Rows from block 6 of a small image classifier, named by matrix and row number. Rows with one number belong to one neuron. Each number is 128 + 24 x the weight over its row's rms, rounded and kept within 0 to 255. All counts start at 0. After the name is the row's rms in percent of the matrix's.
After each neuron's rows are labels from the 100 images, of 14976, where the neuron reaches its highest value: "top examples" is what is common among them. Only what is clearly more common there than usual is listed. The data: retinal OCT scans (Kermany 2017).
# fc1: MLP up (model.blocks.6.mlp.fc1.weight, 384x192), inputs 0-95
# fc2: MLP down (model.blocks.6.mlp.fc2.weight, 192x384, transposed), outputs 0-95

fc1.322 045 [135 127 124 172 137 136 105 155 127 116 143 159 121 193 145 117 114 100 128 130 121 116  72 118 121 125 108 127 155 125 129 127 133 115 112 132 133 128 106 124 102  99 158 128 107 136  80 180 122 134 116 131 132 139 135 140 125 143 131 163 127 121 133 152  99 123  28 136  84 103 117 140 114 104 124 129 128 233 132 105 117 142 143 200 150  76 127 113 140 115  91 129 176 126 130 156]
fc2.322 039 [109 127 149 128 125 115 106 139 139 151 105 137 143 121  79 139 129 107 106 132 131 137 131 117 130 155 136 112  98 105 111 118 152  60 130 172 120 137 109 164 131 164 127 139 107 151 192 134 150 116 111 145 140 104 115  92 148 165 148 127 121 134 116 103 163 130  96  99 130 163 149 111 134 145 137  87 120 133  93 117 153 124 112 161 164 185 116 117 143 118  99  94 117 192 142 123]
top examples: finding: choroidal neovascularization

fc1.161 048 [115 135 120 124 120 137 126 141 144 113 116  40 111  17 119 126 141 129 135 135 111 140  98 120 184 136 141 125 118 131 114 119 134 114 126 127 115 119 131 127 195 116  94 107 130  38 108 160 119 131 128 126 131 161 123 117 132 119 130 103 134 121 113 126 172 127 139 140 158 154 125 124 149 230 114 141 131 125 104 125 123 140 124 106 124  97 130 123 112 118 102 128 130 142 132 141]
fc2.161 042 [106  94 148 151 138 110 162 128 132 118 144 100 106 111  85 148 103 121 116 116 145  99 111 122 131 144 115 153 132 119 136 166 159 112 112 149 154 140 137 169  88 109 129 125 130 127  17 101 117  95 157 143  67 120 144 140 144 128 128 102 101 117 135 111  67 204 114 149 140  85 127 115 133 119 116 163 138  76 150  97 109 155 137 133 136 124  87 123 147 155 185 149 128 107 137 158]
top examples: finding: choroidal neovascularization

fc1.90 102 [125 130 121  81 131 124 158 126 119 133 125  38 128 117 123 140 106 118 127 139 125 120 134 107  23 124 146 124 132 127 132 123 153 130 124 127 136 128 127 138 170  83  94 124 134 118 208  51 103 122 126 127 133 173 129 151 122 127 130  96 132 113 139 140  48 126 179 152 140 122 134 134 139 124 127 127 129  49 105 168 130 131 128  96 141 207 118 143 127 118 108 124 132 130 128 123]
fc2.90 079 [147 167 122 155 128 127 121 107 150 127 155  94 114 122 115 130 144  95 121 125 131 133  95 104 127 118 124 167 145 112 144 135 126 140  99 114 184 135 141 131  61 112 129 116 128 112  54 122 113 114 181 138 117 138 142 115  97  84 116 127 133  82 132  84  81 189 122 158 135 100 135 122 120 100 118 146 143 111 150 123 101 170 126 125 156  98  93 111 118 141 191 139 103 119 130 138]
top examples: finding: choroidal neovascularization

fc1.305 057 [115 122 136 207 127 126 107 143 134 162 139 135 135  74 124 116 137 131 133 121 144 114  72 131 137 133 129 118  29 124 122 130 127 127 116 121 125 123 149 131 164 111 148 126 158  82 124 196 128 134 140 133 126 121 123 101 118 128 129 129 132 139 105 117 140 126 125 126 167 119 142 111 121 167 120 127 133 173 147  69 117 105 154 152 157   0 134 128 132 132 161 127 100 120 132 128]
fc2.305 037 [106 101 145  98 101 114 185 162 127 130 153  88  92  79  92 114  97 143 122 103 111 107 126 138 180 123 114 132  94 124 141 142 177  98 150 163  64 128 163 139 113 108  92 127 132 121  55  82 104 139 121 186  91  88 120 141 169 149 107  77  72 164 132 121 100 161 115 125 146  91 135 100 133 138 127 155 130  66 123 141 116 125 124 127 127 155 125 117 147 130 179 140 137 144 162 128]
top examples: finding: diabetic macular edema

fc1.144 099 [133 127 122 138 128 135 120 138 129 114 130  98 134 114 129 120 120 125 125 121 125 121 142 129  77 122 120 124  85 124 126 129 129 109 134 124 126 126 142 125 169 128 127 124 138  57 216 151 127 129 136 124 134 179 123 143 126 131 122 133 126 132 128 129  66 137 156 125 122 107 115 111 119 226 134 125 128 123 122 149 123 136 139 144 128 177 125 102 133 134 149 128  55 126 124 138]
fc2.144 092 [114 161 134 121 107  98 142 131 142 130 152  82 126  95  86 126 131 101 124 105 130 141  99  96 116 156 129 136 114  98 131 155 115 102 123 114 176 123 140 159  81 120 127 108 110 141  40  94  89 115 135 164 102 113 125 102 145 108 104 101 129  81 137 100  94 183 131 136 144  96 148  86 114 128 128 129 126 113 125 148 100 156 115 122 173 134 101 141 133 124 179 124 148 125 129 136]
top examples: finding: choroidal neovascularization

fc1.40 069 [115 129 136 182 128 129 150 123 129 128 137  30 131  65 135 116 144  96 126 126 119 142 104 133 123 123 130 127 119 130 129 128 136 127 137 123 106 129 117 132 164 115 121 128 122  14 137 195 122 138 125 127 132 177 124 150 130 122 120  87 137 129 116 131 131 135 189 146 129 143 130 128 138 151 124 127 129 124 125  86 131 114 108 129 138 126 134 133 148 127 154 133 129 139 126 105]
fc2.40 064 [123 104 123 113 117 108 140 121 127 131 158  77  96 128  73 113 118 119 125 124 140 121 113  97  97 135 113 136 121 122 120 152 136 113 120 146 155 108 136 161  76 100 127 120 128 127  43 106 106 116 152 168  86 114 150 112 143 124 139 124 117  95 118  89  77 202  95 162 140  69 150 107 118 114 119 131 128  76 144 110 122 160 157 159 163 139 100 145 147 139 195 120 104 147 142 145]
top examples: finding: choroidal neovascularization

fc1.266 120 [121 133 128 129 136 130 116 125 127 127 140 133 130 142 124 125 155 140 135 121 125 130 178 138 153 135 127 131 121 126 126 128 125 122 124 129 125 125 134 129 128 120 156 117 134  94 153 245 137 135 131 132 116 171 123  78 138 125 130 144 124 131 121 104 126 132 126 124 153 140 165 129 122 195 131 132 129 171 140  89 126 122 135 138 129   0 133 148 135 142 108 132 143 130 127 125]
fc2.266 127 [109 136 145 117  96 125 139 153 107 144 109 146 121 122  76 107 109 144 117  79 142 103 159 127 138 159 136 120 119 150  99 149 122  77 128 137 154 119 107 175 119 143 120 114 124 169 172 113 164 122 128 163 100  84  93 115 161 149 167 104 131 135 102  98 165 142  86 130 148 124 168  83 138 148 138 125 116 108 107 124 150 127 111 145 127 181 140 168 134 129 106 113 147 168 168 128]
top examples: finding: choroidal neovascularization

fc1.46 075 [139 130 133 210 121 122 117 126 134  92 132 174 121 149 147 120 130 153 125 128 115  80 129 130 118 142 122 124 149 130 124 130 122 127 133 135 139 136 128 126  89 109 215 130 136 133 140 225 137 129 127 130 119 150 112 112 124 125 124 150 116 135 144 125 178 115  66 111 139 133 124 117 128 133 131 122 128 194 131  83 132 106 158 173 138  79 137 133 111 140 112 126 177 124 133 116]
fc2.46 071 [130 114 157 109 110 123 137 141 130 151 119 150 129 106  65 108 111 117 100  79 132 124 126 115 138 157 126 133 134 128 118 150 147  66 122 161 130 131 110 189 115 145 107 107 107 147 157 103 136 117 153 163 100  92 129 124 156 141 155  96 128 116 110  93 117 147  94 139 158 120 167 102 142 144 121 137 128 107 129 121 146 119 101 145 180 161 126 153 138 132 154 128 161 178 174 126]
top examples: finding: choroidal neovascularization

fc1.355 077 [125 128 132 158 133 122 120 116 127 109 121  90 139 105 127 135 150 104 128 131 133 111 163 124 128 134 126 122 142 125 120 127 138 143 127 127 120 123 114 145 208 134 131 132 131  51 190 109 119 120 130 123 129 184 132 158 129 132 123  85 131 116 128 157 111 128 185 144 117 138 110 120 132 158 126 127 131 137 116 143 130 157 141  98 121 241 117 133 121 132 192 125 117 119 128 143]
fc2.355 067 [149 135 126 135 126 113 131 124 128 141 156  83 126 100 102 144 116 113  90 112 133 131  90 105 110 138 124 146 148 110 137 156 116 120  95 129 144 116 129 133  84 110 120 118 129 128  39 120  89 117 177 165  83 141 160 112 130  89 119 113 136  89 133  86  70 189 125 160 131  85 143 106 127 113 128 148 125  99 149 121  92 144 135 143 169 113 111 132 131 144 195 133 112 114 138 134]
top examples: finding: choroidal neovascularization

fc1.82 114 [131 131 122 148 124 127 101 116 128 151 127 104 128 129 125 144 161 128 137 136 131 144 208 126 148 120 138 127 113 128 129 131 132 130 131 131 126 130 116 139 161  94 129 142 121  44 211 108 119 123 129 128 125 188 144  99 122 132 124 122 130 128 133 127  63 124 145 127 126 152 157 132 123 223 127 130 129 168 127 138 128 139 123 117 135  87 129 148 136 126 153 134 112 131 131 119]
fc2.82 133 [118 160 127 141 106 117 162 123 122 125 136  99 131 125 119 158 110 116 120 115 135 159 110 117 101 180 115 148 117 118 124 135 120  98 131 126 189 110 111 145  61 127 137 106 115 161  74  94 123 128 135 133  94 105 126 119 139 133 129 123 119  93 132 101 103 181 133 140 162  95 144  85 132 124 114 146 134 107 131 129 128 137 123 135 174 142 112 162 107 113 185 128 127 140 123 136]
top examples: finding: choroidal neovascularization

fc1.43 071 [117 127 127 115 126 124 133 102  98 130 138  64 130 149 115 136 136 115 121 136 124 104 149 131  78 110 125 133 176 127 137 128 140 149 121 124 128 132 123 123 146 102  89 134 139  16 170  75  97 130 138 121 128 191 124 137 128 125 130 128 117 130 123 130  94 135 146 131 124 123 129 137 114 200 126 129 128  75 128 101 121 110 138 140 131 239 123 131 149 134 113 130  82 134 126  95]
fc2.43 059 [124 142 127 123 123 113 112 132 142 128 163  87 126 104 111 122 123  91 116 127 134 126 101  97 124 138 143 161 129 111 145 162 116 121 102 120 211 127 153 142  88 118 111 129 138 134  46 128 100 109 165 156 106 148 135 105 137  95 107 115 138  95 143  88  83 186 137 155 133 102 136 111 117  98 128 136 128  95 133 140  81 168 139  95 170 109  98 120 119 128 175 129 131 121 126 135]
top examples: finding: choroidal neovascularization

fc1.95 082 [132 127 132 173 122 124 137 119 128 134 129  68 132  80 110 146 127 141 120 128 123 102 146 125 194 130 135 124 203 128 129 128 139 133 126 134 138 118 135 131 174  87 111 123 140  54 182 138 123 122 125 122 132 177 135 135 131 122 130 101 131 123 134 133  99 119 166 135 154 125 127 125 136 212 123 127 132 117 141 128 126 120 150 133 142 222 127 130 111 125 157 125 107 130 127 137]
fc2.95 071 [123 135 128 150 129 114 132 133 134 122 147  97 134 100  86 139 120 108 109 115 135 130 116 119  98 148 117 157 123 124 133 143 112  98  99 116 208 115 152 154  82 122 135 109 116 141  52 118 108 106 168 140  88 129 151 102 127 108 130 105 128  83 140  90  81 201 127 142 136  90 148  96 114 129 116 152 135  87 136 124 101 150 121 118 152 121  90 137 123 128 175 130 129 126 129 145]
top examples: finding: choroidal neovascularization

fc1.109 116 [133 130 131 191 130 126 142 145 122 123 123 127 128 177 147 123  90 131 127 128 126 116 154 123 155 127 124 125 152 124 132 127 122 123 128 124 141 123 138 125 153 146 159 135 141 157  87 199 122 127 129 128 123 123 137 127 129 128 130 101 129 126 124 130 146 115  91 134 104 113 108 135 133 173 126 127 131 184 116 147 127 117 129  78 131  21 123 111 117 129  88 121 155 129 125 127]
fc2.109 111 [117 118 151 119 106 129 141 150 104 147 123 148 132 139  86 116  96 149 121  82 147  85 200 118 128 166 132 100 102 134 102 136 133  89 135 126 113 130 115 166 136 155 122 116 144 163 209 139 153 126 128 183 106  84  89 118 159 158 149 102 114 155 107 103 184 136 107 119 155 114 164  97 137 131 133 131 127 116  99 143 136 132 131 135 135 178 133 159 136 139 110 112 126 175 162 123]
top examples: finding: choroidal neovascularization; finding: diabetic macular edema

fc1.27 042 [133 114 146 206 134 120 124 122 129 128 149 122 139  54  94 146 136 122 115 112 137 119 112 126 175 119 130 128  78 132 127 126 120  97 124 138 126 129 164 122 106 117 105 117 149  43 131 159 137 129 124 121 140 137 156 157 129 134 125 146 113 126 120 118 161 124  54 127 160 122 121 115 111 149 133 125 117 141 146  88 134  57 141 145 141 109 125 122 130 136 173 134   8 150 141 102]
fc2.27 029 [114 111 124  98 134 111 173 177 129 135 136  85 114  96 118 150 119 157 143 121 133 133 123 145 152 137 142 131 109  89 149 181 116 109 126 137 150 113 147 121 100 106  91 151 111 133  30 126  94 140 131 172 108 134 136 126 167 146 112 112  80 151 134 110  91 177 164 102 118 116 154 116 139 150 136 152 141  88 135 142  88 113 133 137 140 138 134 128 137 154 185 132 136 143 139 122]
top examples: finding: choroidal neovascularization

fc1.317 088 [131 125 115 207 125 126 113 131 134 106 123 141 133 165 139 142 167 122 119 136 119 152 143 120 195 107 127 126 152 126 128 121 127 130 129 127 123 131 117 120 126 123 169 136 105  94 116 246 133 118 130 132 136 118 149 134 122 125 130 153 135 120 131 148 104 123 111 139  94 157 105 136 116 137 130 116 127 226 127  56 128 113 105 147 128  68 125 109 151 112 108 122 119 131 130 130]
fc2.317 093 [142 144 161 124  97 118 150 150 118 137 104 165 141 104  96 120 123 125 103  84 154 111 152 109 139 168 138 119 123 122 106 144 141  62 117 149 154 120 103 162 118 154 128 114 121 179 177 116 132 128 143 173 110  83  93 103 154 160 148 124 126 136 113 105 165 141  90 125 153 128 161  85 144 137 131 125 128 132  85 128 149 119 120 141 161 174 135 143 132 137 115 108 150 171 163 127]
top examples: finding: choroidal neovascularization

fc1.84 075 [129 129 135 148 133 130 119 111 131 151 129 160 143 171 121 148 150 126 127 131 144 124 116 122 196 130 147 127 194 129 125 131 137 122 131 134 136 121 110 132 118 116 197 127 141  51 191 203 126 112 135 128 129 169 127 154 128 127 132 155 132 120 132 117 122 131  52 128  88 131 163 125 117 123 120 122 125 185 126  56 127 111 127 207 124  99 119 126 124 146  96 126 120 140 130 134]
fc2.84 062 [116 167 145 127 127 122 127 154 133 117 100 149 147 103  71 100 130 106 112  84 138 119 136 130 141 155 124 120 120 126 120 137 116  49 119 149 159 128 120 187 105 163 132 129 105 183 168 122 153 123 114 156 110 113 108  85 150 160 146 123 104 141 121  94 162 120 109 108 134 119 145 104 138 167 143 123 127 129  94 135 156 129 122 136 157 179 127 135 141 140 110 122 146 180 170 118]
top examples: finding: choroidal neovascularization

fc1.350 109 [130 128 134 191 127 126 112 125 143 129 136 144 133 150 128 127 107 123 120 127 131 144 127 125 180 127 127 128  88 130 124 125 127 125 122 128 132 128 128 130 102 130 129 132 117 132 120 255 115 126 134 111 127  65 152 104 129 131 129 109 122 129 135 133 135 127 124 131  94 150 122 127 120 117 126 120 129 253 117 108 131 122 121 105 128   0 123 130 129 128 121 121 143 129 130 128]
fc2.350 098 [116 113 149 123  96 137 159 146 110 155  94 155 135 115  90 112 108 147 132 106 148 112 146 133 152 164 136 106 107 140  96 134 166  69 145 152 112 126 114 165 139 150 128 114 130 169 170  81 147 135 104 170 125  81  93 124 165 174 159 127 120 145  99 134 166 140  88 113 147 132 153  89 149 155 111 123 142 133  87 114 160 110 129 150 129 189 144 143 137 145 107 106 127 142 155 119]
top examples: finding: diabetic macular edema

fc1.337 179 [128 127 126 125 128 126 137 127 126 127 133 113 126 194 127 124 147 129 130 127 128 127 185 131 250 129 134 128 185 127 131 131 128 117 130 130 135 130 120 128 156  96 134 124 133   0 208 194 126 132 128 126 127 129 119 145 129 128 127 139 127 131 129 131  89 139 124 123 131 128 149 135 125 170 130 126 129 204 136  91 127 119 136 129 125  47 136 133 124 133 108 133 130 126 124 130]
fc2.337 160 [116 143 143 122  92 129 164 135 119 136 114 133 122 119  83 121 100 128 126  87 148 127 131 141 124 165 117 133 120 145 102 132 112  81 125 137 167 114 123 166  95 148 126 121 120 172 129 127 172 118 121 161  84  85 104 132 156 160 160 108 113 128 106 106 142 162  82 129 150 102 162  80 140 129 121 123 123  92 107 136 167 140 114 138 134 149 123 160 123 127 145 104 146 142 171 140]
top examples: finding: choroidal neovascularization

fc1.62 085 [128 128 118 215 122 121 138 112 121 134 127  92 133  81 135 134 145 115 142 135 117 155 127 126 108 115 121 129 139 124 123 124 143 119 119 126 107 127 111 129 168  99 111 120 124  25 160  95 109 119 125 126 130 193 139 168 126 127 131 119 124 111 133 140 116 126 186 141 121 145 122 119 123 188 127 129 134 115 123 124 126 146 117 151 144 206 127 126 152 118 167 127  51 132 132 107]
fc2.62 067 [113 130 135 111 142 108 135 137 135 114 167  89 118 136 109 115 119 114 105 116 129 130 102  81 118 148 125 140 125  94 132 159 123 106 120 128 160 136 138 156  76 116 112 126 116 132  46 111  89 108 159 141  89 131 155 131 128 100 112 105 122  92 141  86  60 181 123 169 141  76 143 115 126 115 114 138 127  82 142 146 106 165 131 124 159 113  85 137 123 129 197 123 128 139 131 148]
top examples: finding: choroidal neovascularization

fc1.93 069 [128 131 131 186 134 129 143 138 113 111 134 105 139  50 129 127 134 115 129 120 125 104 108 113  29 128 129 131  91 130 130 128 128 142 130 125 136 124 111 126 150 127 141 131 116 183 179  82 111 135 125 131 125 182 107 130 131 129 125 162 129 143 139 136 113 129 172 131 144  97 106 136 121 203 121 130 141  96 129 109 129 126 117  91 114 191 115 138 142 138 166 138 107 130 124 114]
fc2.93 065 [126 119 109 112 134 111 131  95 140 156 147  91 103 128 106 131 107 149 134 141 112 131  94  97 119 121 123 127 111 100 137 155 143 168 116 124 116 125 138 130 105  94  92 145 130  85  43 115  90 133 156 126 105 151 154 147 133  75 120 119 137  83 127 121  62 170 121 160 106 114 149 139 109 104 114 128 143 102 163 140  94 168 127 120 144 102 111 121 139 143 198 122  81  94 137 120]
top examples: finding: choroidal neovascularization

fc1.112 090 [130 127 122 144 115 135 140 127 147 125 123 149 119  78 134 120  44 129 121 116 111 135 147 128  41 127 136 130 196 128 126 130 135 128 124 128 157 125 142 120 122 129 147 126 115 153 185 172 140 138 133 125 126 173 135 151 124 122 133 104 130 119 136 123 161 122 180 112 157 141 135 125 136 189 133 133 123 119 138 169 129  99 100  96 127 228 135 132 138 122 206 124 150 134 136 122]
fc2.112 071 [141 126 131 144 115 121 107 106 124 139 169  80 123 117 104 127 106  98 109 101 119 126  99  92 100 144 116 156 146 129 139 148 125 135  89 148 166 144 121 155  99 105 131 112 108 101  63 127 111 111 164 137  99 130 151 129 145 113 142 115 145  93 109  82  77 179  99 172 131 109 148 105 122  84 115 156 146  80 166 106 105 153 117 140 177 110 103 147 119 127 170 160 129 143 158 128]
top examples: finding: choroidal neovascularization

fc1.338 083 [122 121 119  74 122 127 142  94 109 126 111  77 120  98 129 144 152 124 119 131 118 117 145 123  17 118 138 130 172 123 132 126 128 147 128 128 135 129 129 119 167  84  90 142 126 106 172  95 119 131 123 131 125 175 132 170 130 124 128 146 124 131 126 131 108 130 183 140 183 124 135 132 133 174 124 127 126  41 136 164 126  98 130 107 142 251 122 153 111 120 137 135  78 130 129 132]
fc2.338 058 [133 148 139 151 134 110 135 134 140 123 168  70 132  99  84 131 134 107  95 135 138 125  80  98 113 136 127 148 157 106 140 153 127 138  97 110 160 130 135 130  78 101 123 119 122 112  34 126 120 108 185 141  85 152 151 136 127  82 124 112 123  71 136  69  81 177 126 162 111 109 136 119 120  99 124 138 130  97 157 117  94 167 128 116 170 100  98 110 126 147 192 121 109 114 129 124]
top examples: finding: choroidal neovascularization