{"model": "image classifier", "train_examples": 49215, "targets": ["finding"], "norm": "rmsnorm", "norm_position": "pre", "activation": "silu", "qk_norm": false, "lr": 0.002, "beta2": 0.98, "steps": 40000, "lr_schedule": "cosine", "final_lr_fraction": 0, "weight_decay": 0.09}
Rows from block 6 of a small image classifier, named by matrix and row number. Rows with one number belong to one neuron. Each number is 128 + 32 x the weight over its row's rms, rounded and kept within 0 to 255. All counts start at 0. Numbers have three digits each.
After each neuron's rows are labels from the 100 images, of 14976, where the neuron reaches its highest value: "responds to" is what is common among them. Only what is clearly more common there than usual is listed. The data: retinal OCT scans (Kermany 2017). In brackets: how many of the 100.
# fc1: MLP up (model.blocks.6.mlp.fc1.weight, 384x192), inputs 0-95
# fc2: MLP down (model.blocks.6.mlp.fc2.weight, 192x384, transposed), outputs 0-95

fc1.369:126127123027124129128137129188114097136169114136129126123135134153082124253112130127217128126133131129131128123126123137178108117134128077131128110126126126136132139125125119129126130123124132161135130127133126162126124217124127124161121097129134116145122032127140126129050129120136130123
fc2.369:117134157139103124146141113139131149152165076102088109094060190088217119155178127107116159094119107090114122145127126157090156145137160169238173166108118187086096090113163152167084111142103129199136089130150118175084134113120126140104132131144148146103134191137171144135085107144160171148
responds to: finding: diabetic macular edema (91)

fc1.270:120129125206132133122087143100108101130152129156133115125140122123058128226127130129099130124130129104120133124127105124063123139130108088059255114126116124137097138081132127128140123117147132133123070132082160147130126142132115123144124087127132117146112000136146137134099113154137129127
fc2.270:069101151146092114152167124136087150130110094125127143139092152129165136161146145123072135112119150044140157149135103159127176131144115166191108147115086154124025084085160192153100105173121122182138096090153137154073131182126113139154054114167089114151140227122137110131065104136181156118
responds to: finding: diabetic macular edema (69)

fc1.251:110124120137127127170124089148135129133062105143063127133126132114120106102134135123048132124125138119116130146123147142232049120129171119222118110121114129124134122093132141127091145104103116119143102145161135126130133192142126120100126126122037114191177184132136161151167128079141129142
fc2.251:131119113131129113178161155119165026137083088126132102114132147121101099132160128134135102137197131114134132134122140129087095129138107125000101088107161159065139138121143102077088110102164112062212159143132079144130156114130153119064149112069131138124122074092119149153198161115122130138
responds to: finding: choroidal neovascularization (98)

fc1.325:143132119112144118093133138144131145121100107134172131110124126120127128089129128133113132123132125126113136113130121141166119165125132076134255125136119119132047131123134127127161137125146130027113051135067119113131125140120125124222113035128151157180116000120103109135084126140123140131
fc2.325:113153156107081142163150131145083175125102076087113132108062145119144118156196130129092120100164160042166184152135105164121165113108107173174101127125129141124052091102165167163114113123089127155162068114155128161094161161110129148123102127174122115143136178111136124125138115168175181142
responds to: finding: diabetic macular edema (52)

fc1.316:129127126141131127129132129144128084126175130136144124125132122131242141083124127127174121130127124117127127130129131130089114115128135169243243131128130132129000115138128129129130132126127127255128132127143113136129130122130126132074124076126134132174130127124131135128071128078128128129
fc2.316:065120145139055111139146108134176122133203097096102114080039157083224138149190096109060174107132162142110080105122147144123143131142178108230208126125137119100048104162176139173099091099095149171130085155103110165076116078103132140123164165135174152103170109142194155145112111122181194123
responds to: finding: diabetic macular edema (54); finding: drusen (32)

fc1.37:123134119206118125122090145076132034127023126122133131116121108118117130156148144134143123131127127082126117118130106132093089125132130000152255136127110132118130129108118122125113123127120121122116129125112140123132133151119128132131109105121140132103135060126151137112132140133117137130
fc2.37:117092127111072098168160109156159067091034050125104110130114141120096115114154119169108120158174150098104149170130155148100110102119112144024093103104141185064095140117158150140096115107111106073227101136154083176077137100121183142077109119106137107149180137100116146162194150132135154144
responds to: finding: choroidal neovascularization (96)

fc1.360:136127133119124128106124121122128113124213120134181136118127128114214130198135130131025128135130126123124128134130129130135108173127146053232231137128131115122083126166126126124129126128134122041125141120092119138121120189132131128255121103130138151129134000126137124132142130112132127120
fc2.360:114139154118074136188111129129129122141096094118122128115094145152116124119184107120082121100129146065152140182069109161053134113087128163092110130142117172100070109119173122130129101103116129126173097130171093174096164103139123099106096136169135128142143135121190096106191097136157169141
responds to: finding: diabetic macular edema (44)

fc1.21:133124120131127126166122134138129112119183129129090134113132110140173120141127133126170128120123152119132128124132135130096126133127132171190221119131127117136079129117123126120102126124126146204131096136100127124132134255133117126165127098128139109106121000118117102103156108112120132135
fc2.21:094114140138089126151147119148139156136147071117072152100054158060219123145166119105092143095144150081137121110120105172147157139124149153233130154106123175072056083135175154172069119144102127193150087134131132175105133124106128132101124138135150135129152194140196155145069111139184188134
responds to: finding: diabetic macular edema (47)

fc1.371:137119130137127133133146113115141162121090130129160111117146111112127127125147132124054133136127133118120126127130146139198119076126189041120135144110134147139200134196119136140064139117124122140094068128107120054144134219114131134177145130124152141078140255102089085116178129089135121165
fc2.371:147136150158107110151126150113161076110124068130130091106094150120112097127159111162131110135157143103115131238112145165048133149101114166052133080103156155088108127107135123105081096099146120101197128147171063150087139123126143148073134127105172132123169122070124114129201129123149162156
responds to: finding: choroidal neovascularization (99)

fc1.264:127123144184132125127127116122147112130000119107161116122134135092087112242124106132003136129128124145107125111132102101156115156144124058140193167129133116109108136100130126133122137123121129190125101149255101117139117193120128146141143056119118145133151016129159119134153130094142141131
fc2.264:107086122112162110169141138146148051091103091141086145147128136119095137153150132129076093162182183110188162102116150171062097104133127105002077089126134170075100139142174142111074078153127151072190112114137073172110144129123164126065126133118108121138116143093113162172205125092057153118
responds to: finding: diabetic macular edema (60)

fc1.9:096122117039124136097091135084135067126074109150141125136127137097148106100124143131054127126135145144129125149126132160168108136142121191118175094138129128121134160148128117133147129122119112124122220143216051159125121151137119108024122144135083172074141016136149091157175107094140132154
fc2.9:126084105116122111212124137169162074082100132137076162129125095121110145123107114136131131158154161138133124111115111141081085079159127065000094088144157166049104140151129144141130099127101136047188113149144099141101160102099164123062151100077183114165138181103164111142193141128102153159
responds to: finding: diabetic macular edema (61)

fc1.191:130119135206123128137153132088138228117112154107103128127112121131131132060120126130027126125128099120134133144126120121100191201114129252141208145139130107113135108144127145128134122136145127129124090104089119127120146224134117123123161113126074106129128011144075137133166132169120126130
fc2.191:139132161094057116171163136177128113108106050129125130130086130132137119152176143114104112101142166048161180143119113202093141097110097124145090109120121187119035095115173170133083115136102107146158102135150094174085152149117125124094073134148140088170163202118119151130160106142164165128
responds to: finding: choroidal neovascularization (80)

fc1.118:130131124200130121111131142141119119131165130135137123118137129139149131222117119125143126121123141148125129122126125114178154148140120067139255123128140121131096170128128130126107121132128147082131171139080143092128121110121120129255111096126154119086132000111120138125100131160128130112
fc2.118:112121157118061131163152116150085177135096059098107142119069161112132132129157118108092135089136155056135145152110129165113171114121130182157100163122120172110043087113157183172101113140093109164148080107149099155064147162127121126130064125187116129143141192139124151153123091132182180118
responds to: finding: choroidal neovascularization (75)

fc1.366:127130127031129129145124131114133114126138136115091113131125127124064126139113122129000128128128124127124128127125143126059155104126164208085155128130130122127071118102129126127113125125125129031129112129089120095125133210125127128215120167127127126080129000127122131128198118135125128133
fc2.366:103137147135074119177138134128163115148115143112110084125101137177132101139208119130066123110116167093122105157085114115047132121098144158093124094152130145114065114117154107108132095065130137112176127121172085144087143095117138116145116121137135139149186108118191082087205123113161140121
responds to: finding: diabetic macular edema (89)

fc1.120:161124130224125121134116120141126132117184145150136129121139114150169150020132137130252134141128118146125125149133108127159099182122115093230155131127128116135194151196125130125129135126142115111118172101152171199131119254127130116174149090128090093159135145134138129139143133153124129092
fc2.120:113152153110075115159137137145147116128152071127107118102092130163141084125183118136134125088142128069114161189136095165093141123098112159147115100107152137120098106112156123154113125097105089126172088163173092154089149103102120140097128140135171107135190152085167105108184108145177156136
responds to: finding: choroidal neovascularization (100)

fc1.179:113127121255123121129143156108128105132076102127181143121132145120028134250125117128083129117129132112124130117127134133116092155126144004105254134136131121129109122078134122130104128138120122171112116128129137105118137156120137126227142048129128127100124000146122157133174128109133130122
fc2.179:093076131081126106159140117158137071078081047110046142141108134140122114143127126132116105140170185069133189101131156173122105096150108138052087085127114175070080129118179182134091102136120142084208094139152081192091143127097148148046105140104113143146167154116144166163179125121165151135
responds to: finding: choroidal neovascularization (68)

fc1.225:126134132200129126106105145137122153133170134120168121120116133154048099052133128124090121117133137121131129106127113123059136159132126066102255128123129124114078076148125124132142128120121128115138052143073123155122128148124133127138117057121135126155155000128124172129063139088139124127
fc2.225:077146168106066124158145144153101153113087046104097142130079130122160127179159123120090117107139181049148194135148122189102175105122125163189108121121126157096035087098165189148099105141114128163134095116149111164092168156121111124113087130163100120165154220130122168144126115142206162129
responds to: finding: diabetic macular edema (53)

fc1.68:122134125168128123123112141134127143132149124128138129110117125153189135255123123128123129126130132133135125132135136133169127108123127081171255121131131124122095138091133130125137129129129129078121117115086154141115125180128123127186119112128117112112119000131140107127113130155134134116
fc2.68:124134168127064117165160109145115151127115081116126131126064176105148140143186106109104150086133137056143144150109109160101171137126126207150104153114112167076056083115175167164093096146099133159163087111165105166080148131124133130131075116178116127144139185135155135139108094142179184137
responds to: finding: choroidal neovascularization (69)

fc1.223:130127130081133132117132142148133089138148125134119113119121136124054121169141143127091128128129131107130128121137125133124128155137147132063255127124127133128021119120125131128127129131135121207126145129091159145137119196124126127205122115129124116135129000135142130133067123158142128147
fc2.223:108122164140091136194162116141121138146128064093103156124052183098183122158193106088097132092122160081160118124101147152101168129114143151180113131129104201109073081109170178162096094154090161184146076130165107158101153127127125130122093147164152132118116186121163144135113107113165189141
responds to: finding: diabetic macular edema (87)

fc1.183:126123124122133133138135143133128122126144118121131119128129127131180120164130124126053123125127123133127127110125122138147118129129158012181216134124124108125175121121127133127123130134134132067121181131108134111121140255129122124177123105128137121088119028120133139117133131149138122141
fc2.183:110162156127070105181143128120135077137099078140124128123089152146120104116206123146098105111149139077143120178104122153044130133100124158077091100126127146120062109134157133120100114089129129117178116145179068173086134114119121113099099142138156128130171173105188116110183109138161139144
responds to: finding: choroidal neovascularization (97)

fc1.108:129131146190126123100135134118131106131069112125144128131124131093089123199137136126135132117127125118129128126134131127119085166120167012048212128136134126134119107138117141112105126141117131138127064119085132123131117081124130125231145045124106143219132000140141135160063139127128134137
fc2.108:121108155105086127156164125141106157128131048097113131086064148132158124108141120135122127108152169041144176154125110178106171127122100187170118121112136161079084110111170176165097095143104117149148089099153106159063160161112126148111106117163113116147165208107114135126158118164191195127
responds to: finding: diabetic macular edema (60)

fc1.377:120134128105128137143119133107118147139037135134078109124133125123096154109104124128033130145132123178143141153128131153095094086133116123161157102117121117130122109119119144135140118153145133139125229096196109174121116136137134139112116164122116112091126000129168113135137133074128120133
fc2.377:075106106120153124199098124151148056046091081147115155140129124126084121171132117152094122166163170144151129126137131132130079108152102098000049109101136161064109121130143125138101143094104132051211125158116105170121121114106167136070148107085148133149136150105154133151203134080122134144
responds to: finding: diabetic macular edema (77)

fc1.358:135127133039130130113135130120121144124190127116142130131128130144171132223143129126057131135129119129132130136129134128136142110129147059191152138128126122123153134136128127131110127127131120015125135125092145124134120255125127129242135178126112130068127000122123132127173130139134127146
fc2.358:123149153135080127185123126135136098137099095135123116114099151158120098108203117122097111095120140078145123185077109153043123130095130179087086111147134168092085099105167120138123112089120134131174105155176089166087153111126125116106101139153151127137153150125200105102193108140153143135
responds to: finding: choroidal neovascularization (59); finding: diabetic macular edema (33)